{
  "model": "image denoising model",
  "dataset": "Sentinel-2 satellite tiles (TerraMesh)",
  "train_examples": 72500,
  "image_size": 32,
  "crop_scale_min": 1,
  "horizontal_flip": true,
  "rotation_deg": 10,
  "color_jitter": 0.1,
  "task": "denoising",
  "loss": "charbonnier",
  "noise_std": 0.4,
  "arch": "unet",
  "norm": "groupnorm",
  "hidden_act": "relu",
  "weight_standardization": false,
  "widths": [48, 96, 192],
  "blocks_per_level": 3,
  "block": "basic",
  "attention": true,
  "upsampling": "nearest_conv",
  "init": "torch_default",
  "residual_init": "none",
  "optimizer": "muon",
  "muon_scale": "original",
  "learning_rate": 0.027,
  "momentum": 0.95,
  "nesterov": false,
  "orthogonalizer": "newton_schulz_5",
  "adamw_lr_other_params": 0.0024,
  "max_grad_norm": 1.0,
  "cautious_weight_decay": true,
  "max_steps": 8900,
  "batch_size": 256,
  "epochs": 31.4,
  "lr_schedule": "cosine_restarts",
  "final_lr_fraction": 0.1,
  "warmup_steps": 260,
  "weight_decay": 0.03,
  "adamw_weight_decay_other_params": 0.05
}
Rows from block 14 of a small image denoising model, named by matrix and row number. Rows with one number belong to one channel. Each number is 128 + 24 x the weight over its row's rms, rounded and kept within 0 to 255. All counts start at 0. Numbers have three digits each.
After each channel's rows are labels from the 100 images, of 14848, where the channel reaches its highest value: "responds to" is what is common among them; "lies over" is the class under the peak. Only what is clearly more common there than usual is listed. The data: Sentinel-2 satellite tiles (TerraMesh).
# convs0: first 3x3 conv (model.decb.1.0.convs.0.weight, 48x96x3x3, each kernel summed), inputs 0-95
# convs1: second 3x3 conv (model.decb.1.0.convs.1.weight, 48x48x3x3, transposed, each kernel summed), outputs 0-47

convs0.11:127112125115123150125139140143159129169122146114125143129147105148114114142127171129136159155140132118144108115118113076160121184127127146119126158142109119156113139119055168139130147150122187173137111144121143145180115135161116160122191100149127111122136077139083109144154155147141105146
convs1.11:133139111127131114124103157133068141075134129124112116141068141143118155119102172150155128135143159161160160105123141153129107120155111087155123
responds to: snow or ice; main land cover: snow or ice
lies over: snow or ice

convs0.24:075127149121124079129139106094139153168074125152118154110124144120142110125199133150128154147103123126108122132124114136108125101107106118104152137135205135134126133123094141121124128138158143146107128139107147169116107124132111135094218098150117132150127142129137141100087108146122114111
convs1.24:123134135135112127139112123123129135125139115118134113140132127130140233052147141133140132141138108130147130150070114170131141128124139155114121
responds to: snow or ice; main land cover: snow or ice
lies over: snow or ice

convs0.41:109126111114123126127127142137088135135109105121134126115100141147145138161117094139126134119121143132127136188122121118137126129133123132160095136141133098141150127109077131110135132104136094028183119174124148118162169158149093137120121099147125121095162164131110143097113146106141082182
convs1.41:163153160152128184156139128134174147158158126138133155148141124148189108138141103114138147117109140142080100118136158131159132150145154105132144
responds to: snow or ice; main land cover: snow or ice
lies over: snow or ice

convs0.28:137138106104137122104115111138134137122122121102126125118103118150125122133116176115134137120143137125139110140123109128119129140149135110118101083145122106157154154151081115118117166153140148078144087122128146078135142157155139131111131131143052117129127160148054156047109139141155079135
convs1.28:161153114143144219132118143148097132101137106128132128143164153145136113134169122137136142131155162103108158130139142143132157128139107080109098
responds to: snow or ice; main land cover: snow or ice
lies over: snow or ice

convs0.39:148136144134133107114083147142141122149149126124138172126127129134115148172125116083125113111147122163090140126167135134142148141160154129161156151137066143118139145133130116095171139117096135118170104113137143152123100109129126104156143113140137100104151100106175104207146110089143150177
convs1.39:148138126149149155128092133129096135106123110136117129129099132137109126127095097103079123146098150148154157092145100147091095150138167188135162
responds to: water; main land cover: water
lies over: water

convs0.13:140138108141106120131126093141159118124137144131144148135088119134111120119141141130141109142129114157130113122099145114144149136152155161123116091135123136151111134114132142173107122190104156101117242127152112095101151133142111115128100121119083173142099100152191136113120096126141129126
convs1.13:159139158139151212094136138119131121112131109146136136134108146136114109126129145140100127100075091117097099146157129122142147120128123153070119
responds to: crops; main land cover: crops
lies over: crops

convs0.23:147152185102137119093102134152126121116107125148117128182111134125090118159154125141126147123025130139115146135166131129146142154148156129127119123125169095120141121132131105112119128162127138142148104134124139143130110110134137113129113115132130137128106114025158118114122121118131187128
convs1.23:113146128122162113093112138104091096110139129168153125138152149140124081151111168143121119168145152156119101135136125141132151144116174080174108
responds to: crops; built area; main land cover: crops
lies over: crops

convs0.37:090101148116137088179165130079136138144115121073118139103117142113157138114100136070145154163169131109086152130140128119148116137119120110143150182116132104122136125138101107133185117097132117120165130146107139143149139137106110167142181161095147146111127161132139140123133153154116099101
convs1.37:110105137123132123129116136122115141081136092136116127138186124129118075080105195117129124104099123138093122118112119180136139141092117106119115
responds to: snow or ice; main land cover: snow or ice
lies over: snow or ice

convs0.30:161147133124143151145116097139159116125156149135130144128151123103118143115140142126143131120105119150144135110087138127137122160106145139165137142100144148117115112116136174180063109115114169181110137130125104215115129108128111097099100152128159169123129103141089162082135100132111098129
convs1.30:106091112109117086124160110151120136159110165105091138130068109129115097116152154134113135166158140135142153116172127084120125112121166122127151
responds to: snow or ice; main land cover: snow or ice
lies over: snow or ice

convs0.16:088121147123159103146155181107150114143135144094111149067116148138153126093124145122123130107137132117112157095082097094124122154134114101107156186137131130125105135139114131133085118150136146136178121180115110115130143142126094141089137146093143112122176115143128159190159141130119115146
convs1.16:127123127138114155102076128155151123120127082138077132136130119164122157072108148098112133113122142147123166113083106090111131160139143153127155
responds to: built area; crops; main land cover: crops
lies over: built area

convs0.18:124112116140149124131130083125098128091089114144140130121101112130128162115157128131134123147118147119127122154111118149140097117131135120111130057153130104154138140134121140168104190185143055144126106147142146139123132146143121139134131131164057113126134120138153154059102164137141108141
convs1.18:115162144131118149168121119139139147110101146153153136133133154135203175123175144139152133132115121172117100160135117128149143126159148175137135
responds to: crops; main land cover: crops
lies over: crops

convs0.36:132132117146111118136138058117149108164133150155125165141143126120103088086139144124132165137120120124132136126098139128117118156131146156154091130124152095139116120124100184184132123133125144162156094127094125171141167152141105115098135127119081126146171096151099163114183139163121117145
convs1.36:119134142135133150131137113111088115128119104110122141105111120121123163151070172113073124134107158158164164103150124182122124122110084119101130
responds to: snow or ice; main land cover: snow or ice
lies over: snow or ice

convs0.1:154131169149157144084165119117120102154130141111119130130127135127071105127140122154146139134092117138105150130124137128086100144117141124133184150108113121126150115110123135142125094064119125137083142139122125106135137147113074148115215124102158125151131081125158081152131122156116125144
convs1.1:111096129135125088111116123138171150135135092123132138136061124139123180113102060136143136146112123108100123116071140149121128139116133105111134
responds to: snow or ice; main land cover: snow or ice
lies over: snow or ice