From a checkpoint of a small image denoising model: arch unet.
Rows from block 7 of a small image denoising model, named by matrix and row number. Rows with one number belong to one channel. Each number is 500 + 40 x the weight over its row's rms, rounded and kept within 0 to 999. All counts start at 0. Numbers have three digits each.
After each channel's rows are labels from the 100 images, of 14848, where the channel reaches its highest value: "peak on" is the class under the peak. Only what is clearly more common there than usual is listed. The data: Sentinel-2 satellite tiles (TerraMesh). In brackets: how many of the 100, against the usual share in percent.
# convs0: first 3x3 conv (model.mid.0.convs.0.weight, 192x192x3x3, each kernel summed), inputs 128-191
# convs1: second 3x3 conv (model.mid.0.convs.1.weight, 192x192x3x3, transposed, each kernel summed), outputs 128-191

convs0.31:518465377497486598481511487507468534492501453510581399500515460472521486549468569464499482482501469493488465560494486483614513492486479504488533503523501424452485497442489519451484384518478590
convs1.31:472529427486535487484497493512548504522542490527542445451501460531550483451521522521495517476466543510559584576486528421492513506530471513503458432446400428496523550450462460523482511584485486
peak on: snow or ice (48 vs 13.9)

convs0.43:477513530496489517549570555502508461484479480510433635467472528518482468467538437467514465535546401459522494603480477511530557535526510481471485584482503500467484574464413498551553520500520530
convs1.43:502516525478523530478437520481527480497485535541584456498520453470502527412510529399500471499483487468446532443522541467529536468564625591512507509496485512437523549452473507482513483460507491
peak on: water (51 vs 11.1)

convs0.168:509486644501513464474490542461487497519475500521455651514467470474475501532527505541498443468563492437402530544442477503472533544488432522499431522546509497525524502507524505540577463472509476
convs1.168:494512499543520496491473527514517449505530507444525519476482457535523470477433352540475457498449461440521474514498515496439458481467514470489517502555512560453498443434455439414430354444417544
peak on: clouds (71 vs 2.8)

convs0.106:545521499405460454502533449509552510505511493498446400588476482488443558552447467520483485489505473575500425473549522462565502526558563518534570494521413477510488459582563510555452523492451609
convs1.106:448478508527496565414508488502584477456542441493520500486527547494558463427464477460471524515543568538505479514448458521583396478513471403527407506456534518533450465596503533451485663470488466
peak on: crops (37 vs 17.4)

convs0.81:432482470484570547453520519532527517486493494539473486455468533468460498513501452557530547500500503475589357542405481553477501496581541532512579549503502550501460450454524491465427474574473523
convs1.81:565484552528507591574504498453559455453534533481477516477440550490512465513468519497490546444531474482473504507458470558501492482441587547443487507451441546491518565464499585490484384497482421
peak on: trees (59 vs 19.9)

convs0.32:511456490564514518552625491496586439496496458440538565454517509530505577427463428528491496465536453517453516420510524495444522516509578526477460566456594467501508539551468525553557429508477477
convs1.32:421508493525512459502594522477480535531386475488524459458521490486462458478451483513481507461520454527478539499433564494536540488476410582519441481537542417490452478541576538505529520536472527
peak on: built area (53 vs 5.4)

convs0.138:515523489480445523587484545495506545502509478549507493524546457484494460556456431509487514520518544507502487468483448547516467554546625627485537474486489523459538529573504497518534505493606477
convs1.138:487538596541491521543518520521484573510523446478480560441542512418443488517520500476528538487655525523463475430500450518485485509521507415470614509514506594494468505528513505547525457511564503
peak on: water (46 vs 11.1)

convs0.143:534475429419495428511515469525427499510463552545588438544577470502466472574487507540522496585431518475566496499536512514479481506457472488457569518464441517453529525497561581459498419495540574
convs1.143:508452593497517521535475512564489470466537485533467572481486491526623584498519514510482570535515550544481543513508491541510490486486514450525450468480481545499462469401460473611469468447474487
peak on: water (72 vs 11.1)

convs0.30:510471707463506488516472531517471484490459513500526743476402498492508496517492483502482427485463498466522525463476488487413531489485471478482454543493452550514501487467485520475439509511465571
convs1.30:499456618428470484490464543447481491477482477459492555565503441584480468500470573460470432451479516533420484444467485463525489479453515531474378470402444603477475482471499467477543515519498535
peak on: clouds (91 vs 2.8)

convs0.151:463497451501461506459573522489584539524549477517555403453527469538573540493479581467506534527466565475546443533510496519527487437522475497560505455496509518510479426510458559541490526588482502
convs1.151:534448440435541498502552432507473449488514456598506498494555455534516521489519448549508478466485497466599476499495514489502543456507452503545474446490539400451486433539474468507437507517556510
peak on: snow or ice (59 vs 13.9)

convs0.158:480460497491453501535495403527606455483490471486460536484477499508506489479481455373518452462439482534472536469517531477514545535619495480478500437491500469522458566593514537544460571449467551
convs1.158:541494576496476506433562525456479435473541484476573530455497504405547483485582568449488514491546536478541558547462477471517535461449587448468503555474492555528526484574514515438504584537515430
peak on: water (37 vs 11.1)

convs0.147:512488526552517480504414429513514498512534441540478434505497527503497466496518479434492471529515586494585488441468562486423579557488549497515505496503538578538451380531482593575457562552512546
convs1.147:455515531360454538487560548573490427504526514523481482515477483467521467483528527471526481522438547440506520516501444483553463425470619490481527445466418541508518576525557472503519577517557484
peak on: trees (50 vs 19.9)

convs0.67:444509464503453522468491502484525473499542516483515350517514508504549458496525495382471484497477575471512519569542508501591502429480533513520499451468500456387422511473520511491538595480509510
convs1.67:520425416481534513488568491530499559514541519597534471510499451535521531477512539424531553574455492430602502539514527528523510484583484548513538486542497419484487498537516494479478601532551542
peak on: water (41 vs 11.1)

convs0.36:513487648492525489522515578442452538491461463553434660480611477483463506468533504544494492509515521490495578468469557535427540448515570572472525495548506494471521521537556489484540472503594509
convs1.36:507511441480482455534479526555402554490465508448429580415481508476464482505506482497498425579495472463512418475547462462491457499554402461539450477469546509472459462502484418541501474517414512
peak on: clouds (70 vs 2.8)

convs0.173:541489525452482477495436517493517561492516446490484571452432456524563540510474466578524522509348470545482528475483510497499451476502437438499508567487502441518537530585529533457412555488481614
convs1.173:496475581515435477519511550446455534480509520516515585544538469526479517455457493518507437475576568505405524481493444454425472452489544521540473501474510614523526510437484538559496484442503415
peak on: clouds (48 vs 2.8)

convs0.72:584526408472498486479594506501542551487504494543493400491446501496562520495440535457509528467473510526549515563488547468554496519429438536498603462421484487535494492563490466498548493567455545
convs1.72:442513534519484478467507556517547527529524413601477480463518539492420526536511492500476491559589533423562495450491464459491525576555448454472518489559544436406497458530453529489463599475546546
peak on: built area (28 vs 5.4)

convs0.78:526462537516581531529508469485458533512517482553494494452482513482543502521415444482510498537468515502552490486502529544480498493489463432489639617558477434501507506540533513477478484501495556
convs1.78:522497553497474490493495552559506424513487541489454585525496491487484511491483514538502515475483440527425489515490465569526498548480561596492513533434477598463505520411540527516459566487557422
peak on: water (61 vs 11.1)

convs0.127:501483557496545457466579415547597475533471530499520336491502503473619483522490443512491430491447475555552524377494533446418494455518499510526528500520508530460512454421509520535445511524488507
convs1.127:491481569517469542464488460518508457497480444508484580496479497400484469482547504514533477496521575512504524477464486449477535483485546538452482458475463505477466511527503523462550566490557488
peak on: rangeland (45 vs 22.1)

convs0.112:540495464511413455474516517501539524504513543522522482528488477487507515438500499474491524538443407516481532477527499544585496506518552527505535455444518442429513527557462466536528534491503472
convs1.112:471493395557432557486515509538551513475478468522544423462493576460495473578518496495551578499449571474558487538478467545492530532474452487492503580594509438494479527506458523528494591500476493
peak on: bare ground (29 vs 4.9); water (28 vs 11.1)

convs0.40:511491542515497517512519529524506523511497470534497560556595450508545495472560538532505379434489462525434529497458449496492555511569518521483498476464510487542547520551484602494517508534484448
convs1.40:537507483518488564503493558470465494542486469437538492502511468482411424499440410448499498476530497455541497516551511498478486558542488515529555555529558522552518464510439454537474532456513536
peak on: snow or ice (44 vs 13.9)

convs0.15:522484496578522527524456496456519501492523497578503562518532455533523523512540480479503523493493472492483488481483546552573547571587494513495547602514477458546568557591478567539521530508495509
convs1.15:538503537515501518517461500524433505460483494481562528540493480485479474510504456480521492474503440533514509500532519494513575589497615551497504536498458492505470535501499541483429598507554499
peak on: water (80 vs 11.1)

convs0.98:488499528488461458557521504534481572492489462500473545426540521448452523518465523448521569478559535540555545533429509519448527522500446537565455432542450436548497509614486568470483528477450466
convs1.98:484479528470514536450518501565507466467535489463498504509475484476568503537538472591444490516479506516530410497506481508469446484465540447497499541414505689517461464487552447438502488418501534
peak on: clouds (29 vs 2.8)

convs0.19:478494525454486506464408477513450478521504496466550467471460542466494517514435422594497485475476520503440523507548496454611469517517555505520519572527588543551489417518534408495485572456534492
convs1.19:540496379572539465490564481441482452462574412519498389458467485494466481496485480495581497579462471462535527467500506446588502554542425509457523482558545413497484554541418500500453543546532537
peak on: trees (51 vs 19.9)

convs0.10:487513693487541493471378657515457501494507492489513741451461551514445446467456407538506499512452495435484481451461482507453464502505444488470473568492475525527502526502482474480490527502484552
convs1.10:567453649514465457489463588509430452485466509491496521522480463582515525530463435440487446459443567474455556403528493510474476464460523446538447513447474627497476472465512436521578527501499502
peak on: clouds (48 vs 2.8)

convs0.132:561494508527497582476489543534485616494538519569512539526507459498519465391549447474503495497548530490544502502501479465613525479482569480503491427522529480498477514426506437473465582484517585
convs1.132:495487489598549452440464511464566502523512518502520469495475442499478523527469525485534532512482564484493512516516488537496468540493473457525601482477425496470571511599487547520519519550548597
peak on: clouds (33 vs 2.8)

convs0.113:458435483495479413422422476607481539466469436546506521474538494484471482554490505442503505495634524496513432499465487523494528551539449557497519447542511490526504543548525513468486529497505539
convs1.113:470454499454514589479497449493472489456498476475496458526438570542526506516502448520460517421519484496489417488432432499517407538494528403473466487549434550561501455527573436526492466523453507
peak on: crops (47 vs 17.4)

convs0.77:506535460464521493535495513555516491508550521540471466476463537515476477543538391538520499577492509445507522531539455478510497497488476518483617535544449527412547507442494484463505510439536505
convs1.77:488463490474524493557463495467502452429550490550396528452482455500542536431515547500454538521485450469494543502477550522590539530514526506446563505582484522497499526512515523550481433498508510
peak on: snow or ice (38 vs 13.9)

convs0.184:485531459459513478530465488495561490541472478498494511471475407475514457488519472536485490544483596501404492521513504497350526505556488448502522525578443573541516478514558499526495495530497533
convs1.184:536458469536497515489496507479606478487460527495500484603531543507498458508552505440508458546501486467501503510550465487517501491452438531469508442470503506482564519481535466525556454443487516
peak on: snow or ice (54 vs 13.9)

convs0.122:520490385582464468493437455495573513488507554530503392500466496486621515479498633495495456466492504459483553545517451439470459511474481533476481474502439516432549471534476644508528432476508467
convs1.122:523504420501535429521465451494474432489563488512526499490460489502552525482539473620494516555519515503538546558496527507500591526492478542495524460531529404494490512444485515439478482516472429
peak on: water (31 vs 11.1)

convs0.56:492532403460493370549518502534491493507469487509444564440456462520456500439568482526541465548480441491478548461562507444510533508491384447494552534514465531454480560544461525505516483454481497
convs1.56:449485604466423552438494530486552484527506516482548557531536522443489487491468579504533445488504614440603499561520513475522438449429509451501469463451454545486456442445545456535492505500441423
peak on: water (47 vs 11.1)

convs0.139:593529510529496405487449476462527525506459539532417491442420538494555518521584498489491521522421478518522545560531599459513522538480513519457494514454452460510513520570476482491453439518446472
convs1.139:477500496427413595434515516549560477431533522523540521471547462468521542515499425543524490496551546458530535476444460537536444502469516503493484558399498599501486489416483502430528541438501476
peak on: trees (51 vs 19.9)

convs0.94:494525507421468503475520468458512532506494511522504408458530542506412463530559430518500527504431457451522487494549513528570397466594503468487587569508469505481527535418488495418472477498488487
convs1.94:521464483497532495532445479477490445466480491516433515518475543521511542492500529492513538528473513475456477525501466576559494497438538523475488462452491500513467509447468526528521420475504476
peak on: water (39 vs 11.1)

convs0.4:510497474463476644475458427541479542506488465514485492515533450446461493531469490566504515512471519557546471441492545560458486449441514467537588557501561461523549459564512434531533521510490458
convs1.4:441538492503531459460598440525478541490517483534534523469427530487515455499456436520519524480518511548503480476507543487528556518477380565495523496488458416495520473482490453483511545556504601
peak on: trees (55 vs 19.9)

convs0.71:439513443461468566486479483506447464521434477537575494489564537476509517544548482492495490505498506456498520461467516585483487505511560500555504473560519460594478479492499511481532553484546430
convs1.71:483438523515520391516578497470477451484495472487414502534454473434440469458479496502513494494470520510432487489545482519502501457515494488455529465468477534507447571534487465562520500500542601
peak on: water (27 vs 11.1)

convs0.187:501498476486459503546483508497460532480494493545517566489533489478514550538464501549485413541384514493486433528518542496454489448513515524552532438491421535564493549496486517542537461515599528
convs1.187:495445476483442570546518471553520578529395519520523565494508530511569435473540539484511520492457463534435441532575507516526448471429444469489454453439546578466522492489542493484468418523421504
peak on: trees (40 vs 19.9)

convs0.124:513512516496487550477450432479519513498460481458533522401592474527526426503493488451459463454471503489526502530463509500464494521529526538423540495487498438421472453538453535494473523557498598
convs1.124:474442561471459468542510535561471492500494502462421570486481474486503489543458497503547456519466490514492447503522419474500489501487490442458476563398472697450493532444504439546481455470534467
peak on: trees (50 vs 19.9)

convs0.180:521457449496477472447484439497494518498497553557496459509484436517507499435414552552532503553488416521486558581491489512425536512396499514494482465521509483470477492425487619529534442446503553
convs1.180:503497481457508397479509503455512492511593477507532528499501489513631503483541547469455523496519485540526577536488500406493563504480522528438480483547482472475490483428456506465510534545472523
peak on: water (73 vs 11.1)

convs0.8:499489675484571533591517605447436478518511489500466666523463516477452472519483449566532503498444528484461420496454511552596469500533447505488502585449504540485495521507516423535515572497515534
convs1.8:561602529549526482535428568488479515480513457465577569500523525503542426494383457414477398430504481455535472480558489403466588473531492495474553487467497515545508447510511412471482530438434458
peak on: trees (40 vs 19.9); clouds (38 vs 2.8)

convs0.64:512474379461430492476409506487472418503513444483513399566528554511606530491475512455491461507532454591437481524446498482537525470499499399494537430505533518513431499498453492609502507467517515
convs1.64:477483471492533497486591495430527485547547479502385458510483494466396479380492513517457450549563471454488485474386519514497505464523600492522529519537498471533501508511487560532473494549587538
peak on: snow or ice (58 vs 13.9)

convs0.136:565471473480482423486508424522388498478508454503573480539576502515447489527509470487529465548399457513592504566553502451464490514510487532500539518494450540466499466467508506475453560501518556
convs1.136:483422514454544528508528497510545495487556518491425538484493468552536464486540544522460576531509560455421464482486479522503490553482584490479467502439468567531497517436506550546488388503533502
peak on: trees (42 vs 19.9); water (29 vs 11.1)

convs0.155:517502463483527360584460490476508429515474497503522452569479466491481503472474456492488440483566421476498511492524518416523528449519535507512472529501517509479445550454497536505485480519496465
convs1.155:478531496410549519507560548491491490480515531524464489476495516503483457501470443422504509533503502462567511521509503584477408449467402454510541467519462527532447507507514500512489498512415562
peak on: crops (54 vs 17.4)

convs0.24:588512351574464498527470459493517458492571540500517354469474502485585466567510480549487513466497539517434552504548502436642495533493563516474505513476493475480544528493555504502478453522570480
convs1.24:562602398537509456528502490487549552514538457526545492483527465502560480446443501457470507494506500462532551566461584505492494482594527513496552444528468401515498511493447468539440457528500452
peak on: snow or ice (55 vs 13.9)

convs0.137:524574511470481508525482567475503584495488547585476525498533462499434492478488561492464516513530488424552454555485508546397568465513434591502490479537515536413497495504535400484559470475462536
convs1.137:488445532523494585469447449536538463484518506503514486493486465500549522569511421524523524478526547462548508453496454514493409501489562416505529506565494528501503494473511471446517499438528546
peak on: crops (40 vs 17.4)

convs0.166:460492545507441429493557530528506489503513478619531445515480456527482540393505596476571522491436542503526561479483556451500542475493499443479482445481480490625438522487553570523494528542436518
convs1.166:547438500428509383522573472483434465474530435520470534514451454503478536499539512491482469507460541549542466529446463491468529470508552503445530491479489473470490497535477544453488476499570518
peak on: trees (56 vs 19.9)

convs0.162:508510389483509472481484514506512528496487548521495430511529513520494474420532487443454453442545435431500546498440502500489517417513441545492453505485456562571423509435492493546479523508495451
convs1.162:536468521428487452540561539461556460512566485542429470521476398430464477525474517543547435466522520502479490465489476532443425486465511409467489440526518482498506517519477522476496401494491484
peak on: snow or ice (60 vs 13.9)

convs0.129:485499572499515505433533528547498530508429469478534603440448453502539464529514504547469500463503487493506529564447459537543515483453456547508503521624480488588541448396477526478480404493473539
convs1.129:529474525497469438518546486537551485535534490475480558457490449513561504447414494546487458508469549524493531505491516459394492540454521478480443527437452549469453466493450453449533425534409469
peak on: clouds (64 vs 2.8)

convs0.89:554503443501548333551490497499453539496508497492517522457513477517518468493500429534485568461425492470381517491542522526536481499517432500499543511533563527470485520473492540466553507474474529
convs1.89:466523496378449559498508529483451527492517494523418505493508494489478505484453523497531503466482416483466534536469418536548503552509602535450567585541475482456516547427466567492503507504525546
peak on: water (37 vs 11.1)

convs0.60:483477357467379456473505551457548456510486491513534381458481512517508488529540552435488517496552545490483477539562470453616532538456581508458602524476580504539444468520503516525506569504566541
convs1.60:440458430535515526546535504515476499489531501563522493465471516517496551520517444497528513513510540501563533497518527563549515596570491484518595489542556481509514529567482464517466549553486460
peak on: snow or ice (74 vs 13.9)

convs0.55:536538509508473481473608512450485481504486506448469403553466473486517489472536536411532476483473579457488498573482549552520529473535605495520522461494473511420493469503458541472508498529512508
convs1.55:539512434499506478512494516537476520494506492532499477486480467562512468522503570471527537513425502386527481575416450488555523476519524567484536479499473458507547500485498542476536556512504516
peak on: trees (54 vs 19.9); water (32 vs 11.1)

convs0.20:502487530483561528553483531473463512506511467505532589490498514494429468574422468631513585495446509525465437401486539492449482508554477509471521526530489533488466514526477472519532538454470478
convs1.20:572512515548515466506571492498471492523509568433491493568482569477470404547494465435452539521545500522498453507498533547518575462503416531516561516487470454501537473548528479588487559517500578
peak on: rangeland (45 vs 22.1)

convs0.108:515508472614477506481451527544477519498508478463463429491435522495502512487554553543499472442457553492546505513620515506503508491500447427478517458546543567489481506555476542514462565513547485
convs1.108:480436476608504449495471449530520552469457525501485518504452516518519476473591555537509485497473554508485519497521566480450537500534466541468424543498529422506452545580445568481535458537492399
peak on: snow or ice (40 vs 13.9); water (30 vs 11.1)

convs0.16:472535663478519603507491629533448570486454475477501659464514538514486491526459380565497511497504543478538483472482535534551481528423473494492464594509482493442493467509529425501448572512524487
convs1.16:517517542521471442464470530490480433546473490475501510523508510511465496515398439475475472481586530488428459408491559512409514467528509489557514493485535570498434468423523480520535512470484420
peak on: trees (49 vs 19.9)

convs0.105:460542489368510554477526523536473539510488500586478586488541499516510487553499420600495510498459472462494485472529411588527503518559449441484469538522476499472479550458456416435445560482441502
convs1.105:580517483582421490483446478483491559469496508513552546551509492528607505593494550542489547485450530504495496508532553501527456531458453493497482500484478481517546500558509455487466433521474437
peak on: water (73 vs 11.1)

convs0.167:442525472489488528465444457506472521496440497442492440573484447498551465450534504492507513480493573507481431489505552483417504536482563526498489460515469543555485467482451579518507502546535528
convs1.167:433526487482536517492527502502503376458454503455472445500441545454469437504574504482536480538565510476527487469522495466468493543506461483541536477606526501484489573540573523483559516490460431
peak on: snow or ice (50 vs 13.9)

convs0.87:511479418447473504483490503470521502522450539483514468476513518427448451492466546462480526520583505456503430530511513508510504470467556556445556481556498487541480538474531493465509585537505570
convs1.87:537464442475524464542483494533416478459523491493414462444404485473500513526477463526497600493495531526518549478532420557543489543471506431454540508487502512501455525519469522514481482479533475
peak on: rangeland (48 vs 22.1)

convs0.85:480522517507374465473499476528483527476513540474454545493452543514487529579491501542527544494452437485441549509456448548488447469406408500531457520536482515572526484449522557511536459491462516
convs1.85:455472487480516436465486537441528511451545466536521596467471468496555451478513503537448504477544492487440484485518562511495552513423572459520472482520515499510500501415487534466492396447481536
peak on: trees (46 vs 19.9)

convs0.169:504498618519477449501524498503466504493536487504448607498579460533457512529512547581503476516509552411439608526535456501480450470519499525501454469529443557521456525469559482457488498439538539
convs1.169:481510393471531485487482485465462499530513475481489486512451456509557510465495502460516471568423446469563495480552494519500476559511434529503504468492576440442485454471490456567505343511435494
peak on: clouds (64 vs 2.8)

convs0.49:476521428512475543511453570457516556504534450528548493555532530485496519452435548488499437518649533515500551573450518473533500495505500490508461465477533468515493514521532460482432489451485537
convs1.49:535542537545494548440486493509483430437507538468472460452510512495500473494485480503482479481529465492540473504504420581494441453495489436482523476481458481559439486471561514493503482507457406
peak on: crops (67 vs 17.4)

convs0.26:497483498574550535503528494491494512502469564448424483489441486474484507439446512501518540431564530515559501531464512516492492522500488516474521461421528480554503543607496457482517536513430450
convs1.26:502471513584493551493480538512506519504460483507563522486520491535445479590565462498497474463495510510492530485466527510502583584595474546449474531561560549449560531562474509497484511502514507
peak on: bare ground (37 vs 4.9)

convs0.54:472491529485461574509500460446494580486520460518495497534465448531493495482494506481487435466479516506525471509553530466454492447504488441472487459496476513461476560523478556494526529458482520
convs1.54:452522463453491621509564500467454434513484485514470518462471518464505520547495570430497506482522539438528462503505510558533632493490511501446554460581591443466512553516540426470459489507464519
peak on: snow or ice (32 vs 13.9)

convs0.104:527516617492511559463491440493502488503535475456584415484565522510510515593503512532462477511461593476573511436470596498472448548502440462509554547542461498631517466520555498468393519486518521
convs1.104:477484646505442458458486522528477431483523447481511587532504477498447473510528455497532461435484497562419442481497456514472527494490520525439513545461491549421491507504467450514530500490497599
peak on: trees (73 vs 19.9)

convs0.120:555511472448459512532493478583480501490535563537468453459453489478416463453526481473491501474449507481479586521561432478478477508517569548463495490497489539548563583304524460494516539461442559
convs1.120:482477482558533491506468512464499474517463579427470513490529469531464530470477507549516530520520505530566465504492513550508448513481578500522525565492491479422537484546543553459566466503471492
peak on: snow or ice (57 vs 13.9)

convs0.159:482461369489443515421490501495505541476502496508493380491542491534540511482542491448476497486565543508494528537526573492579508545365560500496465457519500473483459561499471472504508585461505462
convs1.159:501490425597523445480487532536566428470533475524491400500498500473524504573552433507517506481536540523465463454488514540469471498562432469477559504509526466544480460591492471535453455473462486
peak on: snow or ice (34 vs 13.9)

convs0.22:488529478573458438533455491531505519497535519484513468507507474493531473494483553401458470485467539504398502501441520472587573497465461481499580503506469503527445464521512442425465567506564514
convs1.22:515509414485510540486518533480528521461523516589606457485525498477469538537477460466486548484474507513542470520511591460518541536532507543501600480548529403545489493542454460551477522506508479
peak on: snow or ice (42 vs 13.9)

convs0.61:492508481495459493542522519575517527487542498544487469472484554503559527447521475443522480407450486510500539619528534493563562502547453501530542383540484466528498504538424478492522514531496558
convs1.61:485461496480483530547499550487489447492456492455534486473541449498455490524445503519520512478443534519524498476511516500500481469508576378489594546531515534524492438592504501508472614464548511
peak on: snow or ice (45 vs 13.9); clouds (27 vs 2.8)

convs0.52:529525488607499518520466483498528450491409487502522518483507475494554501444455442499513506501510493530541525479546546463569550556496577524490480597487507490520444518615547559484464533509509537
convs1.52:499474567452459509512477510439410526508452491485450509494477503497441523517419504348461432493480465504420503476494445537518603495506594571464576537491553561497528571510467516539524569474613500
peak on: water (28 vs 11.1)

convs0.102:476477479550486562459515489508513516489528455409492418564520480502448538564501550478491496446549652489481507474506441540579543498460458440536469503562410576563529477550462517489470505526524489
convs1.102:506527536508498577547521497532520507513551440428552537557538532451520485515483465496495525438496457521493381506521496504530503511522449521496519467473489484502480426546521510515523489487479594
peak on: trees (47 vs 19.9)

convs0.39:487494531524580511547547511455501489493436493488583568581500489487502500419406476442477484468494443519495497388465577503420492458481598574505513515529547468558478527553538527522511517537533518
convs1.39:525529539482503462471484541490508520497486497450477463446502471415502455490463475566475488498525571522479502480466447520506544514518413544489409560487442469536509505485524504510505495567473507
peak on: rangeland (51 vs 22.1)

convs0.107:575464387538468474446507478542499499492503527443532343519519489516463497559541634458484498472554566554462493560533467402556476519444484537509556488452497479481533447553505490549482583475537522
convs1.107:453451474492559528477535484528518537502537473527534455464529494503548514542540485537548579535462456485604477550500537560582502615526465471469479522503492447475523475552487505496467476519480536
peak on: snow or ice (43 vs 13.9)

convs0.5:515475501550471474503474520487531481501566482527495482476493545527485494444542455492501532474495564389456473473546532452451471542467486469426563521603431527528515652598617473539479469450567490
convs1.5:466525461480498527514495485495570484500456476598517491455525474528521565428497516498514481551563486460490544517492530550545549474526561523500464458474515404521559557494558534475473464502530485
peak on: snow or ice (44 vs 13.9)